A small sound classifier, trained from scratch: batches of 384.
Rows from block 2, named by matrix and row number. Rows with one number belong to one attention dimension. Each number is 128 + 24 x the weight over its row's rms, rounded and kept within 0 to 255. All counts start at 0. After the name is the row's rms in percent of the matrix's.
# v: attention query, key and value (stacked) (model.blocks.2.attn.qkv.weight, 720x256, the v third), inputs 0-85
# proj: attention output (model.blocks.2.attn.proj.weight, 256x240, transposed), outputs 0-85
v.100 103 [142  92 104 130 110 149 107 125 133 152 171  97  78 127 119 130 126 149 170 156 117  86 138 120 124 121  85 108 135 130 143  95 144 106 182 100 116 146 128 134  97 145 128 151 173 138 120 157 100 112  96  84  85 137 119  96 173  79 147  97 186 111 133 149 105 168 109 120 117 151  98  94 155 170 132  93 173 142  80 132 115 102 126 132 104 120]
v.101 108 [117 130 139 115 155  83 146 114 159 148 124 115 151 121 131 130 149  93 121 127  92 161 148 102 122 131 149 128  74 129 119 193  96 171  84 159  98 120 116 172 140 110 126 153  84 144  80 132 122  87 127 104 127 165 142 135  67 155 103 127 108 120 144 144 151 107 115 131 120 124 127 146 145 138 153 119 132 106 160  97 126 136 129 115 100 171]
v.102 095 [ 97 147 133  77 140  77 116 125 125  86 121 171 127 131 121  87 142  77 101  83 133 112 157 152 131 107 140  95 137 114 133 202  94 127 126 176 107 109 110 117 120  87 159 121 133 141 120 124 160 102 129  97  87  92 143 161 137 152 138 122 137 126 121  81 128 154 126 125 146 114 124 137  80 185 158 132 155 111  96 112 117 103 109 125 102 123]
v.103 112 [147 116 105 145 110 175 134 113 106 148 112 124 116 100 140 172 128 164 141 148 151 173 119 102 165 138 110 112 137 155 143  72 126  99 147 108 151 138 111 146 141 141 154 121 200 126 128 123 105 145 139 131 137 149  75 111 148 134 199 108 152  85 122 101 155 121  95 129 156 164 142 123 125 114  98 103 116 108 134  99 149 119 107 117 169  61]
v.104 094 [129  88  87 128 143 109 112 126 130 122 143 173 124 135 136 135 164  95 125 120  90 131 138 149 119 105 120 127 123 138 171 147 140 180 130 134 108 101 126 108 134 155 152 161 141 126 153 148 119 122 119  77 128 143 141 153 107 113 131 116 167  99 131 107 145 119 138 105 166 112  86 173 119 136  98 137 147 111 123  81  80 117 118 134 122 109]
v.105 101 [121 130  89 139 149  87 117 114 111  72 144 161 146 134 137 151 172  98  45 118 137  97 134 150 141 132 120 141 118 117 108 163 155 164 124 154 130 140 125 153 140 113 119 177 122 123 118 149 165 123 114  83 128 119 123 120 158 138 126  84 129 129 108 120  78 140 141 156 134 140  80 122 145 191 103 138 140 127 125 138 112 104 142 128 115 112]
v.106 105 [143 115  94 120 128 143  98  96 146 173 125 143 130 125 145 151 151 116 131 129 131 129 131  94 147  89 141  85 128 102 121  66 157 103 145 110 129 141 134 122 147 150 110  97 108 145 133 140  99 168 142 164 138 158  62 105 146 100 149 173 122  91 112 114 121 122  93 137 130 110 142 121  98 118 156 130 118 144 167 139 145 134 112 114 140 129]
v.107 099 [ 92 105 134 142 154 115 141 117 133  68 123 159 145 143 107 125 147  97 109 102 141 155 165 148 163 104 118 157 109 123 114 185 112 165 121 193 141 150 165 110 140  97 142 129  87 142 106 170 130  98 100 150 165 120 166 151 119 145 104 101 135 156 136 122 117 132 150 116  89 147  98 139 134 183 122 101 112 143 129 106 131 117 157 132 132 151]
v.108 093 [111 137 135 119 115 107 108 115 120 159 173 177 164 124 111 141  93 157 170 100 159 116 116 115 155 101  99 129  89  99 155 148 122  96 134 127  91 103  95 150 100 135  80 127 147 169 109 119 137 112 125  97  69 108 137  88  97 132 148 119 153 102 129 146 102 182 158 140  85 113 133 123 167 152 163  98 135 124  86 170  84 142  74 137 150  97]
v.109 102 [106 106 121 122 141 156 114 137 103 198 111 105 153 119 105 128  98 192 135 168 165 138 132 111 133 133 160 155 140 137 110  69 112 131 114  83 119 100 118  99 133 130 120  87 112 120 155 156 101 142 132 167 111 133 148  90 138 104 105 162 139 102 157 170 155 112 108 125 128 135 134 177 141  95 144 145  70 202 124 144 139 141 151 156 134 167]
v.110 086 [123 119 149 136  90 162 140 148 124 138 164  96 122 127 168 121 126 153 118 157 149 106 110 151 114 151  80 150 135  84 154 131 113 109 112 145 133 172  95 176 104 117 141  86 122 113 149 106 136  96 152 141 161  84 145 161 110 135  99 105 108 140 138 114  76 128 129 119  96 145  90 100 175 126 143  94 178 150 156 150 147 167 129 140 117 152]
v.111 085 [162 147 158  91 173 190 120 136 144 162 109 118 115 145 125 123 105 169 146 145 120 166 152 127  89 109 138 127 134 122 126  77 153 102 124 109 177 122 101 177 120 170 122 117 120 130 140 132 132 142 179 152  61  96 114 106  98 132 129 177 161 137 146 134 135 135 105 144 154 110 133 175 133 141 139 155  91 126 107 123  96 184 137 117 170 158]
v.112 095 [135 138 151 175 171 130 143 161  93 181 120 130 126 101 134 127 109 190 144 135 134 153 103  98 132 131 182  97 145 154  92  77 100  85 141 114 127 108 135  87 152 143 116  97 134 111 157 118  98 127 177 150 144 104  81  71 148 106  80 170 122 141 133 110 140 146 105 133 170 113 152 142 146 105 134 137  99 114 160 108 124 159 124 138 157 119]
v.113 107 [109 138 171 138 130  88 110 146 124 111 149 116 118 127 133 116 105 135  99 109 151 115 145 138 108 169 114 162 114  98 129 191  83 160 112 120 114 158 140 140 120 124 143 130 115 111  93 148 165 133 150 138 104  98 148 190 149 111 142 117  95 138  96 148 120 107 193 113 129 123 126 127 152 138 104 131 180 128  84 168 140  97 139 133 157 134]
v.114 106 [152  92  68 134 159  72 161 127 149 145 128 184 156 115 138 157 161 130 149  92 116 159 135 107 167 105 128  79 148 156 159 106 142  98 108 122 117 142 102 111 104 151 122 104 120 167 156 123 148 126 136 132 143 147  80 114 163 125 148 172 148 109 143 107 117 132  78 134 133  89 164 108  91 146 161 123 101 106 161 138 132 147 121 119 102 119]
v.115 106 [126 142 146  78 165 149 111 119 137 149  94  92 136  88 135 107 103 133 138 151 124 148 115 138 138 139 150 127  92 151 129  83 125 101 109 122 151 149 134 106 144 132 121  92  91 155 125 119 178 109 155 163 160 115 102 163  99 161 117 127 119  76 174 148 151 145  55 137 138  94 131 131 124 109 161 130  81 143 184 129 131 141 161 134 128 176]
v.116 095 [154  92 102 130 116 112 120 146 146 120 109 125 158 111  67 160 117 126 135 104 105 122 129 100 135 137 107 156 139 121 132  92 138 110 170 102 174 159 153 113 129 120 121 116 158 129  85 116 116 166 140 116 131 124 148  95 161 126 131 115 139 100 128 108 100 141 144 132 151 143 137 125 117 117 117 142 139 133 102 125 125 126 123 136 142 126]
v.117 095 [ 89 108 144 150 113 120 104 129 147 107 157  92 124 123 149 104 122 143 143 104 131 135 178 175 121  87 101 129 138 128 105 110 117 120 138  86 136 106 108 129 108 134  73 124 169 138 111 142 125 132 122 118  71  87 140  99 181  91 154 103 142 156 108 197 103 128 130 118 114 107 105 115 107 141 145 146 181 133 109 150 127 131  69 151 156 128]
v.118 090 [128 118 131 123 109 124 140 131 138 144 173 107 142 131 132  94  95 167 102 177 129  92 172 116 136 145 160 115 119 131 133 127 157 103 148  69 118 141 146 105 109 127 156 149 128 111 111 135 128 151 145  91  77 162  85 110 163 120 131 147 168  81 117 108 112 153  97 129 169 148 118 175 147 113  92 110 113 145 135 115 115 149 140 115 125  78]
v.119 101 [152 157 168 158 127 115  99 130 134 118 124  70 121 147 116 132  84 145 109  86 142 142 142 140 106 151 170 150  98 110  98 155  90 137 106 146 122 106 147 116  84 135 123 111 121 128 152 136 138 131 117 185  99  85 178 158 148 118  88 110 127 139 159 165 159 179 143 118 129 143 131 124 142 133 120 139 172 112 120 161 110 130 117 157 133 149]
v.120 102 [117 141 129 114  82 150 128 128 117  64 139 120 145 117  87 116  99  76  99  88 143  88 164 145  92 148 105 165 163  79 142 150 147 138 141 167 148 113 159 129  97 105 118 140 153 119 116 163 122 122  84 108 111 110 127 134 146 138 111 103 148 149 144 136 155 139 218 140 137 113 156 131 126 156 119 133 162 124 111 160  88 112 102  92 119 125]
v.121 092 [ 93 154 124 139 133  97 116 152 129 179 129 147 151 149 147 122 130 178 167 132 114 125 138 140 127 131 146 102 103 160 162  95 151  97 129 122 136 145  92 117 143 175 113 131 133 155 134 131 134 165 169  95 178 151 110  73 165 122 132 147 132 127 107 133 103 113  66 134 146 125 161 139  99  84 124 130 101 118 150 103 108 150 142 156 139 126]
v.122 084 [149  90 155 142 126 133 121 109 119 108 130 120 124  97 148 138 137  93 143 133  99 131  83 117 137 120 111 159 138 133 105 171 104 110  68 115 138 144  75 168 156 114  85 125 133 113 164 110 113 113 134 165 137 109 138 148  67 120  75 151 114 178 125 171 114 178 108  98  97  95 104 132 127 133 111 101 167  97 175 129 143 153 135 114  73 166]
v.123 095 [141 112 133 109 114 167 108 124  96 132 160 138 125 122  87 129 150 158 157 146 145 138 162 146 160 141 147 132 138 103 148 104 144 102 139 127 137 122 125 110  89 179  94 129 162 151  94 125 161 164 174 133  97 157 138 128 166 137 153 175 171 144 115 133 135 135 130 103 121  90 165  99 130 173 139 125 161 165  87 110 152 152 127 100 129  96]
v.124 099 [135 104 103 125  82  91 125 109 124 179 133 144 139 108 116 127 150  72 152 145 124 132 140 108  88 105 119 134 137 123 120 131 149 123 165  94 139 144 157 115 166 114 142 176 132 139 131 157 108 102 100  52 149 138 137 117 116 123 140 178 142  94 134  91 118  96 136 112 133 126 129 122 123 157  91 117  81 105 168 137 143 132 114 126 157 110]
v.125 094 [ 81  87 122 124 151 126 114 130 117 167 136 147 146 116 130 134 144  83 135 137 126 155  85 124 112 145 131 144  68 125 173 154 128 147 124 148 140  89 175  94 137  89  94 162 133 120 160 147 161  68 103  90  99 144 145 145 112 124 134 133 128 130 169 123 130 117 116 102 150  98  84 148 135 141 128 123 111 116 154 150 110 115 168 128  78 127]
v.126 103 [133 135 116 122 131 146 153 148  97 127 161 149 126 114 146 114 162 169 137 202 159 113 109 151 142 144 172 117 126 129 127  64 139 111 150 110 151 118 122 129 164 168 107 112 164 142 125 124 113 154 119 124 117 159 119  93 186  86 137 100 149  84 127 138 108 137 150 173 161 108 141  95 120 107 151 155 131 105 106 151 131 124  94 126 137 127]
v.127 087 [142 124 116 160 116 164 105 123  91 189 138 158 134 136  97 119 132 124 137 147 123  95 114 143 166 165 148 136 102 124 148  90 107 128 118  85 102 115 106 131 189 129  80 106 137 161 154  98 139 113 141 100 105 146 111 107 122  98 142 154 141 112 126  61 124 122  98 107 152 137 146 105 135 139 116 134 150 143 173 161 124 145 116 140 132 146]
v.128 095 [139 160 113 132 106 150 127 116 132 158 113 119 109 135 116 127  96 150 177 122 152 138 142 120  99 114 166 166 129 114  97  74 127 138 115  88  98 133  99 104 116 129 114 123 126 111 110 138  78 101 113 114  89 121 159 125 118 130 101 157 144 159  98 153 149 130 111  90 142 142 121 111 149 116 145 118 113 154  85 104 137 149 142 102 175 200]
v.129 093 [125 110 125 102 115 100 142 119 147  91 102 115 136 145 119 168 163 107 125 109  85 148 126 117 148 134 112 146 142 168 114 132  69 151 142 139 155 146 152 119 125 166 171 120 107 122 164  86 146 129 120 145 123 121 140 149  87 170 115 125 131 172 142 152 123  95 150 161 118 155 110 149 111 114 108 141 103 160 160  75 167 121 169 147 140 162]
v.130 098 [ 96 136 142 103 112 134  85 175 121 114 113 159  94 115  98 104 194 124 114 109 131 149 159 133 103 154  93 122 124 120 133 150 114 149 143 124 106 135 140 147 118 127 187 159 122 129 131 148 154 143  99  84 108  86 187 124 161 118 138 113 118 121 107 118 138 114 166 120 111 120 116 133 119 138  99 116 139 146 113 113 122 117 113 105 166  90]
v.131 107 [127 113 157 136  88 141  96 145 145 128  89 195 136 121 101 144 167  83 110  77 122  86 152 118 104 149 109 132 136 124 119 157  66 127 140 117  98 137 125 122 128  81 141 198 133 114 108 114 145 117 141  56 115 111 118 102 172  99 146 110 152 113  46 114  98 112 138 129 127 142 110 147 141 132 117 136  99  82  88 132 118  93 121 153 143  87]
v.132 104 [108  98  99 151 131 126 139  80 143 169 109 160 137  97  86 165 118 101 166 112  94 135  94 105 111 118 135 111 108 138 130 150 109 141 119 129 118 136 127 118 115 114 113 145 122 144 145 121 108  83 119  84 116 180 153 148  81 141 125 148  99 119 162 125 133 117  94  94 121 136 124 154 120 134 110  92  97 104 169 139 132 156 145 136 116 166]
v.133 112 [102 138  85 114 149 122 145 127 127 186 125 156 168  92 105 165 122 125 149 146 103 158 119 124 127 134 120  98 106 163 158 102 122 164 105  98  87 142 108 117 152 125 144 139 117 162 146 139 117  77 114  79 164 160 121 112 145 152 147 116 103 109 123  95  94 127 126 156 129 121 113 151 140 119 123 112  77 143 144  84 135 170 117 115 119 104]
v.134 103 [137 131 124 148 136  98 171 137 136 174 136 126 122 121 145 114 129 177 127 149 150 139 170 149 179 137 111 110 132 148 169  79 142 107 126 118 144 121 122 142 133 172 115 102 185 130 163 106 137 166 115 148 159 123  96 123 129 114 129 153 117  84 110 118 117 113 121 167 141 143 148 124 110 133 138 128 157 148  96 111 174  97 100 131 109 124]
v.135 094 [117 132 101 117 122 134 122 106 125 172 114 189 118 106 132 139 143 122 114 118  99 142  88  65 169 113  92  67 113 124 131 151 135 123 115 161 142  96 110  91 101 103 166 116 138 112 146 136 177 104  99 115 120 159 126 115 121 117 141 116 105 117 108 110 125 132 153 135  96 120 131 129 116 145 118 106 139 142 119 164 146 125 115 136  77 131]
v.136 088 [126 103 155 118  93 105 167 115 157  85 142 101 162 151 146 136 113 116 158  88 157 132 118 113 151 161 160  95 152 110 159 145 116 133 131 146 107 100 111 110 116 116 189  85 114 107 130  99 122 118 112 145 109  99 156 109  67 186 112 137 126 124 128 127 131 133 130 120 120 114 148  98 106 121 142 128 115 119 125 106 150 149 139 149 123 171]
v.137 107 [136 140  68 135 163 114  83 112 138 191 149 126 115 114 124 151 133 136 183 149 112 104 137 109 100 154 119 105 108 144 140 108 112 170 125  85 127 115 133 126 162 147 123 152 110 136 173 120 108  96 136 140 150 127 150  88 106 112  93 147 120 107 175 138 111  91  94  99 162 140 121 136 125 122 125 131  96 106 145 118 121 150 146 146 151 131]
v.138 104 [139 122  77 156 175 113 158 149 102 159 135 170 134 141 117 118 147 120  85  99 121 122 130 135 184 106 134 134 101 131 140 137 170 135 121 177 100 153 134 148 170  95 101 134 127 109 145 124 116 107  95 113 108 148 118 154 143 132 160 126 100 122 127 108 140  98 116 139 100 139 140 134 102 146 143 130 110 138 148 116 146 112 106 127 114  85]
v.139 102 [146 120 204 101 105 106  96 157 124  71 119 133 148 119 153 110 108 105  90 118 135 105 171 159 126  97  97  86 178 126 129 164 164 129  97 175 121 110 138 137  83 116 147 137 141 117 120 134 157 155 105 122 136 109 105 174 144 137 140  94 123 136 149 117  81 120 150 132  94 129 153 110 116 153 122 126 139 146  85 180  95  91 117 108 161 119]
proj.100 102 [127 152 112 147 133 150  73 146 135  94 152 151 136 121 141 134 120 188 116 101 134 124 129 137 116 163  85 167 125 155 129 108 142  92 130 110 143 128 124 113 155 130 129 129 103 167 161 111  92 151 122 134 112 136 158 139 100 171 160 105 115 124 129 102 135 114 105 148 138  99  96 171 154 132 156 128 106 117 121 147 121 125 146 151 127  60]
proj.101 111 [114  84 134 104 121 123 128 169  93 135  99  89 125 161 125 189 132 124 112 165 125 109 136 161 154 125 134  96 116 126 140 143 153  90 136 123 109 131 151  94  87 109 139 124 143 139 153 122 136  89  93 128 109 138 123 114 124 142 139 105 110  85 133 140 128 121 130 101 112 109 122 120 146 116  67 128 124 109 161 119 163 159 152 102 158 149]
proj.102 095 [135 133 130 158  95 101  82 151 115 141 114 128 141 132 144 168 121 121 145 114 101 121  96 107 115 160 128 116  81 189 128 101 133 147 116 145  86 115  85  91 107 135 176 122 147  97 133  72 180 136 130 125 138 147 106 129 106 105 121 124 113  91 138  88 137 133 122 105 114 149 177 127 127 151 114 139 142 107 129 158 135 134  89 117  99 153]
proj.103 116 [138 111 115 102 128 184 154 111 122 104 138 127  94 112 139 105 111 158 110 126 112 176 171 117 120 113 127 151 135 107 128 121 121 168 163  74 115 131 102 144 125 106 105 111 117 108 125 137 152 144  92 118 141 137 153 124 108 136  82 145 134 190 114 123 112 133 129 122 154 124 162 116  99 151 164 139 127 116  77 136 116  85 149 149 109 153]
proj.104 107 [116 135  89 152 123 130  57 191 157  82 117 120 118 150 121 152 120 153  90 129  92 102 113 175  90  93  79 131 126 116 146 116 167 144 142 139 123  90 113 143 108 112 108 117 110  92 130  98  95 112  97 134 104 154 114 149 123 172  85 110 124  79 143 114 127 111 121 120 126 135 151 113 132  81 115 135  66 163 112 135 138 113 141 115 142 116]
proj.105 098 [106 126 104 133 121 133 109 163 173 106 111 108 148 111 114 157 169 133  96 126 137 112 112 104 147 117 121 125 154 128 105 149 110 136 113 170  95 134 106 111 143 126 169 151 176 105 104 104 143  93 117 141 136 147 124 134 108 127 140 124 144 126 121 135 123 110 154 111 129 100 110 154 105  94 115 121 105 115 137 103  92 140 116  76 106 118]
proj.106 104 [147 131 129 121 167 139 142 106 136 135 134 155 128  84 116 140 152 161 118 106 103 121 157  95 107 116 118 140 127 118 135 105 129 221 168 128  93 153 138 136 124 137  96 144 130 157 125 123 124 146 150  99 127  85 151  95 106 119 133 138 133 148 160 138 139 118 148 149 159 100 130 138  69  91 143 176 116 114  97 118 125 113 148 168 129 153]
proj.107 099 [146 143 104 132 109 104 124 129 128 188 126  99 134 137  96 109 133 130 102 108 132  95 113 149 116 128 134 146 121 154 148 152 161  95  80 137 135 148 159 180 135 117 155 138 141 140 126 115 145 120 155 120 122 116 151 157 134  96 144 121  89 135  97 114 137 110  98  86  94  99 174 101 116 108 124  97 116 136 138 136 119 145  89 107 113 111]
proj.108 090 [142 120 129 126 135  92 144 160 120 154 147 128 116 131 159 116 154 120 149 155 138  81 146 125 143 137 138 150 107 167 124 108 116  83 108 102 159 105 140 116 140 133 108 181 108 102 133 129  99 121 129 135 129 162 128 119 111 126 147 123 122 140 153  79 102 107 124 151 115  92  96 142 124 129 163 152 156 102 128 155 142 161 144  91 134  92]
proj.109 098 [139 129 128 121 156 113 186 107 131 157 153 136 161 157 108 123 100 141 122 134 137 121 145 134 117 106 140 149  91 109  99 127 127 161 116  97 102 148 147 144 128 209 100 120 124  92  99 129 107 153 153 105  80 131 150  98 137 155 182 103 129 154 125 147 135 128 118 128 133 123 159 135 114 148 178 149 152 118 146 111 102 112 123 102 167 107]
proj.110 090 [178 154 137 136 149 125 142 119 125 112 112 126 142  88 123  78 104 103 143 126 156 129  94 126 123 115 187 150 110 140 133 130 110 160 128 126 135  93 115 119 140 115 136 119 121  97 134 107 131 133 100 109 133  99 160  91 141  81  79 120 103 165 103 125  92 120 129 124 157 151 133 131 147 163  90 126 149 139 140 138 130 169 117 154  99 114]
proj.111 090 [108 144 118 144  94  93 142 132 123 138 126 164 140  96 139 133 147 150  88 145 156 137 126 131 134 137 142 114 118 122 135 138 126 126 150  97 172 150 130 123  83  84  87 151 121 129 135 129 103 118 125 113  95 108 101 121 120 136 138 131 144 101 127 120 139 100  90  93 175 126 176 128  99 130 109 109 141 116  81 177 163  97 133  90 136  90]
proj.112 093 [135 116 139 117 147 145 171 124 131 166 142 142 140 154 164  83 198 102 123 121 149 137 105 142 156 121 153  95  98 120 137 133 114 151 146 125 127 150 148 164 102 188 137 130  90 164  86 156 113 143 105 125 113 130 111  98 128 173 157 149 153 174 170  98 140 141 128 170 160 171 109 157 127 169 153 125  97 134 119 103 145 139 142 139 149 106]
proj.113 107 [135 191 109 109 123 153  39 154 102 152 103 116 135 123 163  85 107 133 146 148 160 126 113 115 128 113 103 122 146 150 150 114 174  92 126 119 153 136 127 145 143 113 117 153 139  98 129 100 106 139 160 108 168 105 100 144 153 152 155 122 125  99  79 105 129 134 157 108 135 126 116 134 161 122 131 122 118 125 159 130 108 138 102  89 107 111]
proj.114 101 [152 125 101 135 170 152 150 124 126 139 119 112  74 132  95 133 150 151 137 137 113 144  99  99 108 104 142 158 140 114 120 141 111 165 124 133 141 118 154 134 135 140 135 154 181 161 105 129 135 100  91 142  82 135 140 136 110  73 128 158 161 108 134 147  94 155 134 159 110 108 131 165  69 103 133 138  80 140 120 123 138 122 142 134 104 131]
proj.115 108 [120 131 118  60 163 143 164 123 103 138 150  77 127 152 138 127 145 112 162 109 137 173 132 109 173 126 158 119 124 105 111 177 118 121 121 140 102 121 167 117  83 146 118 121 160 141  99 152 128 137  68 140 109 100  72  72 153  95 113 150 123 143 137 115 117 145 113 115 108 152 142 114 110 165 108 133 180 102 170 111 128 125  98 118 139 154]
proj.116 094 [116 146 145 138 122 155 168 124 173 125 146 124 121 100 104  97 113  89 135  94 149 154 140 148 166 130 151 135 151  89 149 105 107 130 115 123 155 128 118 159 136 131 114 144  99 148 139 126 116 146 153 140 143 161 122 140 114 178 136 153 140 114 136 120 109 133 132 158 124 131 178 142 157 137 169 191 101 119  98 100 152 109 143 164 129  88]
proj.117 091 [ 85 166 129 111 123  75 150  87 128  96 142 176 127 123 131 103 148 131 133 116 131 130  89 145 154 162 132 131 120 122 140 106 116 143 104 142 155 132  57 134 206 143 152 141 129 154 152 166 135 125 147 109 101 131 139 135  89 115  99 110 116 127  98 110 117 126  94 161 110  96  98 155 168 100 142 136 123 109 133 148 118 154 162  78  96 119]
proj.118 094 [113 190 109 157  98 174 139 124 128  85 119 145 109 109 160 174 131 127  98 108 111 162 125 131 129 108  93 161  96  67 159  98 116 145 130 139 116 154 115 134 131 126 124 111 105 105 128 122 148 160 131 132 111 143 130 137 124 182 112 133 107 162 150 159 102 113 140 141 151 108 158  96 131 117 127 147 117 119 103 141 134 117 138 161 112 117]
proj.119 096 [126 186 167 114  86 101 112  98 141 113 148 112 173 109 178 120 127  86 164 123 171  97 113 136 144 160 146  95 133 129 158 136 130 127 127 131 147 165 122 122 135 130 133 121  94 140 152 122 144 180 151 104  86  87 100 150 142 129 140 127 118 115 130 142 144 113 127 148 108 149  98  93 149 132 131 111 141 115 151 150 126 168  45 138 130 128]
proj.120 099 [147 128 131 143  92 121  92 132 131 116 110 178 148 119 147 131 109 109 108  77 149 138 120 127 115  95 145 114 133 151 168 111 133 104 133 141 162 144  96 145 164 153 186 127 111 103 137 140 133 115 199 137 181 124  96 156 101 154 172  95 131  88 114  97 118 124 122 100 144 130 149 144 142 113 129 121 139 158 141 126 124 154 135 124 116 130]
proj.121 091 [136 137 110 121 115 127 183 152 112 103 154 135 111 147 172 120 125 131 175 103 135 153 125 144 114 104 152 131 117 103 118 120 105 174 155  99 126 106 104 134  93 112 132 122  99 136 136 152 110 155 124 126 108 103 117 132 107 171 124 122 115 161 138 112 135 136 151 139 147 107 141 135 100 125 179 167 173  79 105 134 114  94 104 177 151 145]
proj.122 087 [147 116 101 119 104 109 143 122 101  91 150 146 119 103 124 127 101 140 161 134 102 145 107 126 131 107 133 113 119 193  93 179 115 143 123 124 109 113 134 150 150 132 133  91 135 101 103  87 119 119  77  66 154 176 143 149 148 117 150 106 106 159 189 104 117 122 129 154  96 146  91 110 107 175  88 135 172 136 152 150 157 129 129 104 127 122]
proj.123 093 [139 146 153 125 149 124 178 114 175 120 159 150 111  95 162 115  75 110 138 127 127 145 150 112 119 113 189 162 135 134 115 150 135 164 110 105 107 146 155 140 164 129 100 134 139  91 147 146 148 153 124  88 140 145 116 160  94 133 134 149 152 190 120 100 162  94 104 158 123  93 102 137 104 144 150 105 141 116 114 124  86 122 163 118 110  93]
proj.124 106 [109 101 117 132  83 129 148 175 144 134 116 145 105 135 134 133 113 160 119 150 101 100 119 137 116 154 119 106 148 128 134 175 111 147 144 130 116 119 101 126 143 114 120 134 118 121 131  85 103 115  92 108 161 128 152 161  75 147 121 114 152 141 178 171 153 149 104 142 151  96 137 151  72  89 126 172  65  83 117 118 126  95 159 146 123  92]
proj.125 088 [119 116 100 113 159 177 101 144  85 133 156 129 135 197 120 153  98 136 132 151  96 142 130 148  88 138 122 135  92 102 140  88 142 170 118 137  93 147 126 142  99 118 123 119 138 103 189  84  94 140  87  86 124 141 121 157 150 147 136 149 137 109 141  96 129 127 100 118 144 131 120 123 120 121 113 134  81 109 122 130 127 108 137 118 124 168]
proj.126 103 [ 72 129 130 167 147 182 131 102 137 128 123 145 112  83 154  83 134 124 125 106  94 153 123 126 128 131 129 164 159  92 136 122 116 130 161 111 140 127 112 139 127 122  91 122 115 129 104 125 152 170 132 135 120 152 137 122  86 145  69 147 171 162 107  87 126 105 122 153 163 111 147 123 131 149 141 133 113 135 110 130 146 155 138 153 145 172]
proj.127 086 [136  97 120 109 148 122  73 137 167 124 118 117 188  81 116 148 130 149 128 155 117 122 185 125 175 106 163 133 156 107 153 108 107 141 142  87  78 128 117 108 135 132 153 101 129 150 110 141 101 100 128 105 157 139 117 154  95 163 137 127 115 138 179 138 140 127 129 114 124 143 112 162 120 116 116 124 102 124  98 130 126 114 151 130 118  94]
proj.128 094 [100 160 108 146 130 139 129 134 145 118 121 192 126 136 117 124 120  98 146 113 120 102 128 149 107 175 119  91 158 101 124  89 103 115  94 177  93 101 152 151 130 127 119 120  96  99 154 147 106 125 162  96  80 128 118  78 120 135 149 115 129 146 110 164 150 136 152 136 156 148 125  88 171 136 135 136 153 127 105 157 117 160 164 136 129  82]
proj.129 093 [150 146 108 173 132  80 145 100 159 131 162 106 156 140 110 139 128 134 105 123 108  78  98 189 114 117  74 111 155 157 127 118 161 115  90 149 140 108 141 153 101 128 112  96 109 157 135  98 136 160 137 166  88 150 144 120 140 159  66 113  84 147  91 127 122 134 116 124 136 118  99 105 120 121 127  81 123 139 127 126 136 172  90 161 134 153]
proj.130 105 [103 146 112 126 129 141  91 164 149 124 133 156 158 157  95 144 115 112 147 142  89 115 125 118  98 116  96 132  99 139 142 116 137 104 123 117  94 116 115 140 128 101 123 130 121 107 143 138 108 148 137 118 155 125 139 155 132 141 147 101 127 122 106 101 144 128 152 127  97 104 133 122 146 125 111 136  79  96 145 140 123 118 103 121 136 102]
proj.131 107 [159 115  79 154 129 123  68 160 124 123 130 111 144 125  83 135 138 135 132 126 126  97 131 154 109 119 109 137 134  90 170 115 155 123 106 159 130 150 120 142 144 108 142 145 129  90 133  98 131 106  94 142 147 152  78 185 121 130 145 104 110 125 171 125 100 115 127 126 142  94 151 108 137  79 161 115  92  81 126 151 155 136 139 123 130  96]
proj.132 103 [100 119 143 115  67 144 104 151 113 162 128 101 117 131 119 155 113 164 123 134 120  59  87 176  98 128 138 126 124 145 150 124 140 131  93 140 129 140 179 104 139 108 143 129 124 142 133 159 142 124  99 121 129 134 141 167 136 138 133 106 120  89 184 182 107 137 137 102 125 134 113 101 142 135 106 116 100  92 155 106 148 127 160 117 138  97]
proj.133 119 [140  77 107 131 162 137 115 132 129 104 103 120  92 165 103 140 110 136 110 122  87 123 128 125 130 156 101 153 159 128  86 139 148 138 117  90 102 132 160 124 119 137 120  98 100 156 145 117  77  86  83 136 111 143 116 126  87 123 130 153 123 121 193 167 117 134  95 128 124 149 156 154 141 108 164 154  94 141  97 104 130  75 168 139 177 132]
proj.134 102 [132 128 109 133 186 116 144 112 125 147 159 125 129 105 141 123 133 128 149 123 107 125 141 104 129 160 148 152 166  99  88 126 118 159 128 124 122 125 134  97 151 142 107 100 172 118  92 152 119 144 156 174  88 134 159 119 109 113 119 125 141 145 145 113 104 136 148 111 120 140 118 166  74 147 142 110 136 130 125 143 144 134 139 142 106 150]
proj.135 092 [129 161 108 145 139 145 114 141 169 167 102 119 127 130  95 160 129 163 124 126 100 172 151  85 103 138 103 122 148 164 117 160 137 141 106 117 106 154 111 127 161 176 164 110 126 116 106 130 133 106 112  81 174 154 127 126 144 109 139 180 141 147 132 135 125 144 130  98 122 124 141 127  81 144 118 123 101 144  98 134 125 109 141 139 118 120]
proj.136 090 [163 137 143 113 136 116 132 116  93 113 151  65 127 132 105 105 128 111 128 132 106 118 146 148 138 155 158 147 139 142 107 138 138 118 136 110 146  88 133 106 153 106 106 102 131 159  99 159 111 133 147 119 134  83 122 104 167 119  97 162 144  84 108 112 119 112 130 100 143 122 143  89 156 110 131 104 164 137 143 164 143 131 125 141 145 159]
proj.137 110 [146 136 161 131 162 120 136 171 126 119 141 147 106 140 108 159 114 138 130 136 124 114 159 165 140 133 111 134 130 150  87 134  64 130 149 122 113  94 114 114  67 107 142 135 103 184 145 146 150 105 121 172 107 147 121 115 116 121 168 124 113 119 139 216 133 143 142 119 132 137 100 167 130 113 133 133 108 144 126 108 133  78 167 123 181  85]
proj.138 099 [140 107 127 115 132 158 117 124 132 162 106 121 129 114  89 111 150 112 137 154 124 138 129 116 122 130 131 120 167 124 149 138 111 156 147 131 149 160 112 100 152 122 122 151 149 150  83 120 146  94 126 155 119 125 164 155  93  96 132 149 141 140 126 119 126 115 133  77 121  90 121 105  87  94  91 124 100 163 128  97  90 112 146 161 122 176]
proj.139 098 [119 104 143 116 122 115 128 146 138 141 130 152 106 132 154 116  95 101 108 128 114 127  87  87 132 110  98 164 135 142 150 101 185 130 128 147  86 140 119 163 165 162 119 127 150 118 156 126 149 173 153 167 166 156 149 110 117 113 108 124 128 140  88  81  96 114 153 115  68 110 141 128 110 180 130 102 150 157 154 145  95 155 122 129 110 150]